config = dict(
    train_examples=195000,
    color_jitter=0.6,
    mlp_ratio=4,
    pooling='class_token',
    orthogonalizer='newton_schulz_5',
    steps=3300,
    lr_schedule='cosine_restarts',
    final_lr_fraction=0.05,
)
Rows from block 9 of a small self-supervised image encoder, named by matrix and row number. Rows with one number belong to one neuron. Each number is 128 + 24 x the weight over its row's rms, rounded and kept within 0 to 255. All counts start at 0. Numbers have three digits each.
After each neuron's rows are labels from the 100 images, of 14976, where the neuron reaches its largest size: "top examples" is what is common among them; "patch colour" is the nearest of a few named colours to the mean colour under the peak. Only what is clearly more common there than usual is listed. The data: photos of arthropod specimens (BIOSCAN-5M).
# gate: MLP gate (model.blocks.9.mlp.gate.weight, 1024x256), inputs 128-255
# fc1: MLP up (model.blocks.9.mlp.fc1.weight, 1024x256), inputs 128-255
# fc2: MLP down (model.blocks.9.mlp.fc2.weight, 256x1024, transposed), outputs 128-255

gate.8:150121125155133125161114141127099178145123145109090104157129126166102077104170148090128131146132101108154151074126121114123177103095139104126144105133131146133128092117115143112102105113175112112142157147104146068149179116108139142118093149153122164140104097102112145131124093144131140117126164113117178164120097104117056140126090073171098094122103129134154137125132098143149121126080
fc1.8:143130105122130111072139115142156096108125131118129149105165148109120169140149100182133096081113147144125128163136109139087060132146113140131130153128124119102097186129142140151165155138106143140122101122112131198118098126147112120142157118079146085127131127160159120100137145123129114119142115150135085136101133160130162146103134150113142137113130140092113124125117167064099161117160
fc2.8:140137143141124128116137133167163143133105106110090179135116117152082089130079137100110152175088084102180154140101133098111131150114194123128146133138116168110135125107162112137132097125145081109123117125092146166135136129144130148111141151156162150181141113175104115166088121114141096122120156127121141125130139135105100120119106062134143123136112160153097112140113156126151120135076
top examples: order Diptera
patch colour: grey

gate.175:139131130140132143124095177138121164124141135125129111120128109116109116109131157120130112114108129113136171083139132131092160164137120104122111138120147114109136102120123164103109106129100134125142152133117142154133142099137139091092134143137128128112134138119123118141162106161169092129097126103116214126138143119133116121145143102133113125122126179118136127141139180180107127088128
fc1.175:181103131109155132135120127171142140126144112105114131104108104148144110091124143063126133134131156110131120141129105121127110130135144195131119116117133147088124133141130141133118134142116129117112148123141109114106111095129156134097224122120176145114126166087118149179092087093136126098136111095148123117112124112142124184155125110111133105101178169113109139126132146121134124159156
fc2.175:126115100130133106124130114100203117086105093142126154117102131128114143119122108142102149129140149116169119167100092159159117064143131141126138141125124143111117171130138097122141165148144112096142140148169124121134140123093161132080176109131129142089098135126129145118091113100138112114140117141105097092118115107126131200118171144109127093110134165107135129127127118103126140161144
top examples: order Hemiptera
patch colour: brown

gate.631:159121134121083124145116132150159133119118167107137150093093135154088107100158100149138148165144113128087145077140132132124124119118068148152135095139110126126109108137088082160119119166133110164133109137144137161108143136147169128163142149143179108143102094154152128117149186138123149155159119139126130148091116082126133107109107136144126133133112103155183155136116054125126147142139
fc1.631:138141085146190148138123127135122127108157134128108130118125121157121097101155139109129131157149121134123130165113115130229131135141124106103140114126123075120147144103143139089156128072107118128152125060135122131143079114093151139102119098105083136128104150142152146137057115126096126124099076142132121058168124146154102126120137140140152139129163157125114141124119123131122128133114
fc2.631:136152104121184136085130106145131150145138114138094141108114119139158107129138135120182119128124155133107118138102141133167157150138104150126153120127121125126121113145141131098120116107137120114143165100109121148115131116027135121140094149162104119113103187145176147129096145121087148129133128130138121132135147120160114125149136149115141129126167102149145170104147110132115147160119
top examples: order Hymenoptera
patch colour: grey

gate.245:134166156126117124127114122133102172113083128136124123134179131088133099133148145091137118120111126075137141141115117150135162147156067104116122124096144160105172143140108129081131127110122109152159089178136128142148145130126148119109118119188140131095102152137112154146155142125159155143122112134109155126105136115145129150200117105125144132115105125111069119143143083133154106141150
fc1.245:140146117131124121130108121159112136083132130133130144150140126167138140112159104100094113141133089118158128176100114159144139165184116123111155113104112114153131188149147124105097105185117150132125114143155110162118108164139139157113155102172142125115092127124125128116131137092127143168220113112106143160119157140126102118131092104092123144132136145097112134146138126116125103173137
fc2.245:148107126109154150111138084159141117115112116143156132109112120134067125153133065140108110136159143121151112140123118143135146152136104084134119110132102158041121171135129142107152115137131163148099134111137125129156150154160145122114108092136187154110105120123120128125122137133118141117141125155128157147118137121157125180079152124133128091148117133125145140132123115125094158109153
top examples: order Hemiptera; order Lepidoptera
patch colour: brown; grey

gate.684:128149128102110105131112138140089117135141078140111128114168120134078152132120116109163168112127102121113124137103132158143129129135164141109135159197105151114130158114091132113147114124125131179160172138088154099116127145090114112075149125159114105157138147105126103115129160159127147113143115144112141118093181097151110133145145165117153082131085119133092121158106061139134147176124
fc1.684:113166169103111133110118111121108121144137107131103105094146102123174160097093119125175163084116127146126150148094109123144113137100138138134148157184084158156083175116114104090111136068129134133117165138120195130129112150107122111102160135152125109111133144104118099117106125124130122126137098160089140148089184144157128114163126185124139104177089122184137127149127095152128159115135
fc2.684:135136092141133129134120133119142145110102168106162144132139106109165140102131109172119046100121160125122123139130131114073141120129104127139103132074144130142122144107183124124129175169122127115100099123189119112130102104127122142157073137115161131076128112134124124143141094092129134132141139158119138133153153142099119137132101103138109146108146127117157146118179165091140109119139
top examples: order Hymenoptera
patch colour: grey; brown

gate.468:077149136127155129149145128158110192131122095154137164102105138127118094127141071160132131146140111118169120166121090133163127105137134107140137135121104142129129084093080127140183173133151090131130119124145173138093146129154130143116131093162135125113080095139131117127094124153101115145158125124091146092108125090142139075139107138133154146161130144136130147104117116144133158170137
fc1.468:151122106132133146080082133124131129148136140144116124133126159141097122121129148116123108137147174141116132136124104133098155110143166130167085113103114140125130123143104154127124111131124116135155165137156132127121161142116131090131118128094098149144103108159217144133119144135158114124126153199130145130159116121141090131118174111134137097116121138072112140108128109130129096128137
fc2.468:130127162098157065140144144133126129111140064114154133103128118117124077144140100132121111127170092143136189112131112156163163172147076142142084137137137140132084141118105173123108168105155158087106120100116179154166133149137109122095136125143113138121121091186160086107113129145126151129129088117141166118118141117160149124151166099113123093148137120106103120110112129146109129154109
top examples: order Lepidoptera
patch colour: grey

gate.389:134126134129145112105163126134126122137130150161118152106119097103121121127137150151115118127105097145167137100131150099103128128092096094106090149099108132128175129210141123109133146118122070135154130077105123084178148072075141147111121134114128137148174110140153219154128116133161151133097137130133133119117159122132189135125130175105135121104088130158148134118094142135133155121122
fc1.389:112136182123115111131108135121107119110153081132102137152121125083120087136143124126135123132128130132155114144147110125130105136137129075144200144117141163130122131115110143091151129134138118127094112139103153121129120135156114162163099118101114132121104100170118126137137131105137065135143115094135103109153107117137148123081095088137142135121184163115128130167135130124123110148128
fc2.389:103137164149149143091141128162113081130143098134113128079113108117115095143091163131146155133106124093179126098137141122143138129145106066126102177134074122106161141131127125098125157159109131130110122110128120110149152090129096148147149093153141144167099142166112134164152090126153114141090134140113101142127135122124139104087136140105168132162146128130154057125122129123093124121135
top examples: order Hymenoptera
patch colour: grey

gate.34:081087107120170139056108120138155082089117138130133167127116150134131155139165139124128130107136102155086141122132144179109106109099141129152138112120138118162128099139107134106136130114129184118086087126129129099093082122150130128104126114153145113138118139161106087168163148122097148171121075151107121121112159118153107136147137137148115136162126164126108152134158095139160139113059
fc1.34:182150129111103118163115146136125089157143169124118095127090102123142094136114127132139119109140112133147118107115135102121137119142110108108128114126165140081135158122152103187121133119114089109181123136158112159108154121150135129174125114114140128072100105129188100126162129107123151085110148094137111083155111140094109139113153104128128152129154090128181114126108124145113105148137
fc2.34:065086119120171140107166178139114120074132112118110143142118094124091115144119168161108118126174125120117099154180131131125086119096131129135133112174127151185118119094124118159104134101107165107108085129131140149102147151121119123120126142121086103111149163160123127153131165122130150135144095163108156157105118117168098119126102123145115119124157112083079128111142160118138127119141
top examples: order Lepidoptera
patch colour: grey; brown

gate.134:125132089152110114144107149103135155165110152110111071157118109121125136141114098146150120155123108119107096116161134125105143185147093147187159173138153160105136076110133090144122119132168127143113131111154162124120089112139137120151124144123118117125129152147108162136100142110135122116121138193117105074136097089154149097130125145119141147168121177139158114117099097161155115124125
fc1.134:113150124111132137113062140120160126142146115121131097000109117132102117121145094146112142114142162180123138164132112172117135112129123133145141166110124157104120122100117097121118139138174129070152113111175147124127153141138117150137180160151115130115156104130164132145102137124133124138099113171114137136149134125126119130165073111100137150115148139125146148101095136105155130092140
fc2.134:134125149132119158129133107110136157120120154167174152137163152127145144112084170140116147112095139151155098081074107136163124135157133151112129107136130151110117139101120105137133091126115149094133116112142113112122125125132144135141111083118093107126085151135119123129143058149125079129132060120142077098147140116129143108120119126103143103139146140161111140109153130100126134120100
top examples: order Hymenoptera
patch colour: grey

gate.526:102120136113155129140131112147148136132128142154126145147089136153142112113136125170123129150124127167133115150079078138062152124151122107145146132131139114111113135139139130124113117115140092150132138111123170107150113155006134162124128095124108125124122129131135118153131149119138122073066111132122112128151133119165136190139144104151128117093129132114134169142142136141125120091103
fc1.526:139112143126145139091139108051135124125105104142144127130153140149095146137155116166120095142127131105140121139109086103149129130102138133101130152102136154129141122102056081167161155147130136130138092096131119104119111133111125112136118143137116112145155155063091110100082139129142193139137100140123103144093142141120119107132169131142132175125136161143135097128144130176090112121129
fc2.526:139095144141144156125125146032127138130135064140104171117139109127109117158151115172143107142121113096126136155123052098172101096108124137136139116139158143130136118134067116195136186175130131118136127117137120139115132158101138130154122154124126115133192129141127110104080152117113222144142107148138122112105115131128104124093160151135140149122130132170119153126130116138109110104126
top examples: order Lepidoptera
patch colour: grey

gate.229:171083092095121123098137119096139072143138131175134125142138104181123107102110150104177136126092183140089143169154140139148162116140105125150114083109134161151132107154155128093137122104114132096154148123135099145186092160128173098081086106145146123144114134157102128117093130129100129133096140135139148140119113171116202174133128104128147134110128156085154131167144165128125146117121
fc1.229:128126138114122150104094143131141115129117207130122107087130156107138104123154105114152115134121138115137081127141163161139147142147133148115148158135070141113091091138086122125112160093131127192136124141139168130135102154121134103138116157123113138116131138160140103144130112114151125127086080101094132140128106097178092120139099097120121119153142115130175151119094163096133112095098
fc2.229:154112132121167147142108131138102148159124128106100121170130085088132119127128119096130115137140129146103126174135126117175119127144161124112124149171149173132203110179120140119149137143141128089130127143141116120161110146096131175116143140123133116138135104122117092113156118151132157116136158126142093150141148124187138116100117113155177092127081106154160151103111183135145157136117
top examples: order Diptera
patch colour: grey

gate.705:122125106127137159134094175133144127128124113132142141165127134150150113122145098085083140111161112130133108101164106184124141106158140087124135128144133069141134173121154159069126167150147119174080109148149128162128099171111138138128130133117150127127135113135124128131129123168169163116142162124070172122113135127105124127151139114127079117123108155114133109199100125092178149113077
fc1.705:144153118139116141146154158092099110128126106126133129157134095108137142088153151136137135120113128102124161127089054101112139165147120130112145140110175119101118140123106102167134208108149122106123156119140119134140123126127122154159127111160159128137110143148098147149157092161090122124152143114107155116139148167148112149120128061116186142134168170049162105112151111156126142119121
fc2.705:153170126118117135155151150094155114123099087131116151145111127139089127124143129203136126105153121099142149135098084065155103149136076110143150153103139168095087115129122106153087124119098090077185122110106123125134153116082157103135119107163119103120167097132093133123121127144091138182146145144118141134138130156175152138114125118107155105105120178123137124111118111117094100121113
top examples: order Hemiptera
patch colour: grey

gate.148:079130078137124138164128109164128141155102125126110067131117091136104129165085114122138115136114121133156142127123081158141140159083120125133117150148116110095104130136115144098146142134121147104127107153145165119138139120099109116123176133111162134138173120116090154134182123166113150177129130163047129138091171128122144108151127155140125156165111144102098128126105127092114123131125
fc1.148:116127090135127107115078123155134139147115161145102111126119118125147101181128131086121086139154119157153150127195130130133147115063133123131111119141158197125161132120126148147139116121159133135141110122134114158151187122126112101093126111090097153126131124117143132131154105128125098121093150134127132135124105123093118148121129126112128145160121142143123110137149113057160127161223
fc2.148:154144145111132129101136121132157129108129102091166196111142139155110150103151118119126114131134082115101096112127126103178125128154186130120131140097153138116144132126093119135091111136128133128151138115100111130167135120146153150117077142168128110134131146158164095127081118106136081137138122148129124105154128172119110155167130105147139115104118115160187150142116099125119127155106
top examples: order Hemiptera
patch colour: grey

gate.46:115136191142148112162142119133118133171166123113130134125127159119178109111128139102111141089163139148165121106112139130122096112123136121084115101145112193125135087124115135135134154167110181126141100105128121115140134118125139110143128148131122102130130149123131110162114129128168127147148135134108148176123134198110124105091117104131132176140128156125148090137123130125103046094143
fc1.46:147133119117138155158165151124145128110110116140139135118141156151106127111113118116098130124134101125100146153133129138133124106138074163216130186126120130161124123140134105144146134105146141100129089073133132090155125120157115104153151134137135122146108125140143202131133131147089136154130123092155131132118124138143119160110144169133129097150151086149169112172090147221130161106130
fc2.46:143120171134148112128119121126118102149138142133134113109121161127142118116131130133140134142118157129166106111145142086172117098146122142131139082102119131143123121104106114123140149140120149150105096063066135101105162141142131120091106145128120138098116082132138139156139161124129119149119117104114071151097124145100133138088117110128096152149122141112119045136112138142115046135150
top examples: order Hymenoptera
patch colour: grey

gate.51:103107144126140126136107156121104144106134107139151090112147133120097144104136150142113128102099115125121132136129105107145120134169084035141124128132149136118126133104132113141133136150108116132128157136133124102120125175107141180142173166117202125138132137134137102142142137133152107144168113094067121150116146119157126128126144182136087143130095150135102146108117152097148089087114
fc1.51:144102135143110178098128158091170132130128126143112146150126142123086131155120141112154121133147130148101110133130122103142149132110136171074123087174113124161117109162098142097134162108132100116129074144113133157128126116137140098114061127120110109120119107145125099141144141136126125108100113143132109114175119134124159121104140155130159089116094094123123161155109140138133138153124
fc2.51:115149112156115133148133167161111113116142120158086109122127140041117123134138125106125127114124084135089141108158125073142122156156087125125123081149145160147137095136121153095133144109098178127103141119131170110123131127163132132116149143151154118143114112141129110142140104162143145138116135104120103124141135133111117058128171170108122124116107151092079118117137117135110134102128
top examples: order Lepidoptera
patch colour: brown; grey

gate.504:130150128110127114141134120173119148161194125193065123131113111121131144132108156117136145152129095168143082147119127108123131106124104131158158115111127164145187144136087146138156121141111146125123132165127098106150075081141129143142124136114195116126163138128148123110148069135100138147086126108124122094121166144041133147109115139137126129101160130163141128168129125124124117149135
fc1.504:128116093127161129178155101115163087103132121110134122137133115104115179122121122150120141105115107141135120113104119123116150103127161106135141160098121129092107098102092155185089149113096135105132128135097135086119067133107142122121187073088136175103037139125143129135062140137104140114152154157155117145179136111142103130126122206086137137092095126157129098115125171138128140104174
fc2.504:115137171161117127096118118129123131163121123070124101125153120106165137169103110104129120135153182142097116076114116136140120128140123162127073184145069175124115101161124119135136138103164169123112156155121102153132101143143169123125132109184115118068140142121094119148120101109016123129130140105137115115141139138132122120096127115104118151155120152140153205195194093135129137126130
top examples: order Coleoptera
patch colour: grey

gate.380:113111067096126095113118138116160068125121086120135084099147133114117126147142133119142150114175093096145159122119055107071174115107118168127148111107137136106105122137112132115125138124138140124084136104105130159101147126102124135148071132137098162092141145119148183143128163124143121113134109129108142129135236110138125154144117122158127117121090145118155130085139113153140140135152
fc1.380:133124121172136096135129153166141138134092120094086117161134089133131151104105141118093117185147128156117109129146161136146139084111127137156094122119136127138159113131129086150123136175096181145172132130176166117146114133116131121107162117105155128154092104118118057126114131150097119145119078114136151138093104121115094138103131143125139093143127111090115130149127075158147143131166
fc2.380:168138134142158116145124142129174147127139130101133099159093148128126141118078114106132168082168101105170203131121111116118136121138070131145132118136121139138104154124163139149146120134125142115090114155092105137080157148118123112149074125120102124092128135104154200147129126130105160125138151122110125141180145127171148140124117146134118125109112130132140128088125094163090137138082
top examples: order Coleoptera; family Coccinellidae
patch colour: grey

gate.454:133121096112123131174102170132143121164140152131161113130117121152106130105135107115168113112132112136175136094106154147152125114144128141118163118137097059107100123148126116155126153159127189151122141116128136128130156110156119109115137151141088145094117159147130110090151140079156140125121126117187145099133127100175163143163134144098140155099141134127140128130120160151125133124122
fc1.454:155158107131112140124089183132120106163152106143151111147126110132116109088155093109132138111139142167134154091129142140189129105138118137125117133127114111100106083106127095143133140173102172149117130134146152116126130125148113109133134142111098121093104161151145099123178140072101172165129140117141136083135110109160115150124132125115143121070178124123155125123128116131113084107143
fc2.454:137149128120156144120139083132125111165142120177177154112186082120138126128153101158081183122108141121126132123133096079143128125136132136070115155090122157127120102161096096172141071138124097132150129157067142125139114107118153137153144125121131146088120134107120139115147085149122114146123135131104099073138094156132144140101139151145123140087131122133101123148101126095155099156096
top examples: order Hymenoptera
patch colour: grey

gate.756:114125109134114187095106109109141130130148138116155090106129097153129153139151112156129109181171081155140139163089115134128125144075134124122162128138169132127115134144145130081157091148118099113123091133107133099101094116089144117131120126123113118171113120134149089134160126126093157144111131174148151103074137147165095133148123097168113129158119136130128096123112080147160101136099
fc1.756:152127106121101098118127164091100125130089137135099154105125121127118119106124090105127181116112120094133110121182157179113119125165122142122129117116125163114101095096130151130093162136102124169138171141143135166169130156151129111104145117135094132089108113157124178150142109121147101082146131107081099119177118134111142131118140188107120130131137139120144141132168133142114137149120
fc2.756:122110165160158138111162126127106132097139142137159148123074140117119150142162128156108120119157158120136144138153145106083140152144138105143157112126145102152102109113165105113130168135108114189147130126158116104141149150060201145168147149093117105064187122087111100130111112133111158162104156115079106102091119126117102123125141145108137135147145091098128118111153135154095177137115
top examples: order Coleoptera
patch colour: brown; grey

gate.457:128150162119098103113161151125137136131118151133100097150141158129141131195139103121137123143127135107097176150124187123134153107139110122132130104128118143121111087107120117107129150136103112173162134089112182144181093124117162124136140126138130176120128092121111121152131184126147154154116124130147124099070097118153099124132124130121072111141121102156137195144095126163117120141139
fc1.457:136158119138143161162132075138139124084142120131156149151123093111125125088109108161110126162092133154142096144111058114169128118124114097137151118107128119139170159181145110172113122134137158086102134150129113115084145135095113157125118140100125124128131151127123149112127109130101117133124105091114128148132158152118127133122094139168171188098124130125135106129157121138133148103096
fc2.457:153115141098155165102115165136126112120125103150169117132153111152094160192113102138090151139117126104119143151090135090131153120091090139136102120130166113110175137123119137161087118129080074158147145060102121199137109097134112123147126140132139125106174111117107132125104140123116158171133105115151149115153139153110138124144136097151127119128109106121152144160099173112094129087170
top examples: family Ichneumonidae
patch colour: grey

gate.706:105136146136146134147233159102160138127099145120131060112126121138029095126130166118149124113098118176113137116094122142138126124128131110151136138110140107132137109122146162115115060094122148129120165158078128113140119111088111120133075113151130118143147116079138130136132116103166124151111092126147161109108141138130129138139120098155132186125145089101113128119129149096136142084126
fc1.706:111162115112145103117107066086136140094126120095130111100120138152127114111156124125119103126101156089128107129104158072117133162073124080118123124122107127127127108108137158121124126165097091142139112170137151120128093158086186193133136157127121151105154125153141128134124133134148134113118122104139131109129143130120109130128134119143127122097093144129126136131097147151130141139103
fc2.706:121152110122162119122187074108123124069127152115132085089156134111136125086125157106170094166080172128122121135121134102114175160129141110082111123111112115128141128100122173144116110127125099180119104142110174135138135133121126152142121149126152119173125129110158134166149132143137139129128133140112113112133161117132089065148126097130121136121144128103163115104122167118135107125090
top examples: order Hymenoptera
patch colour: grey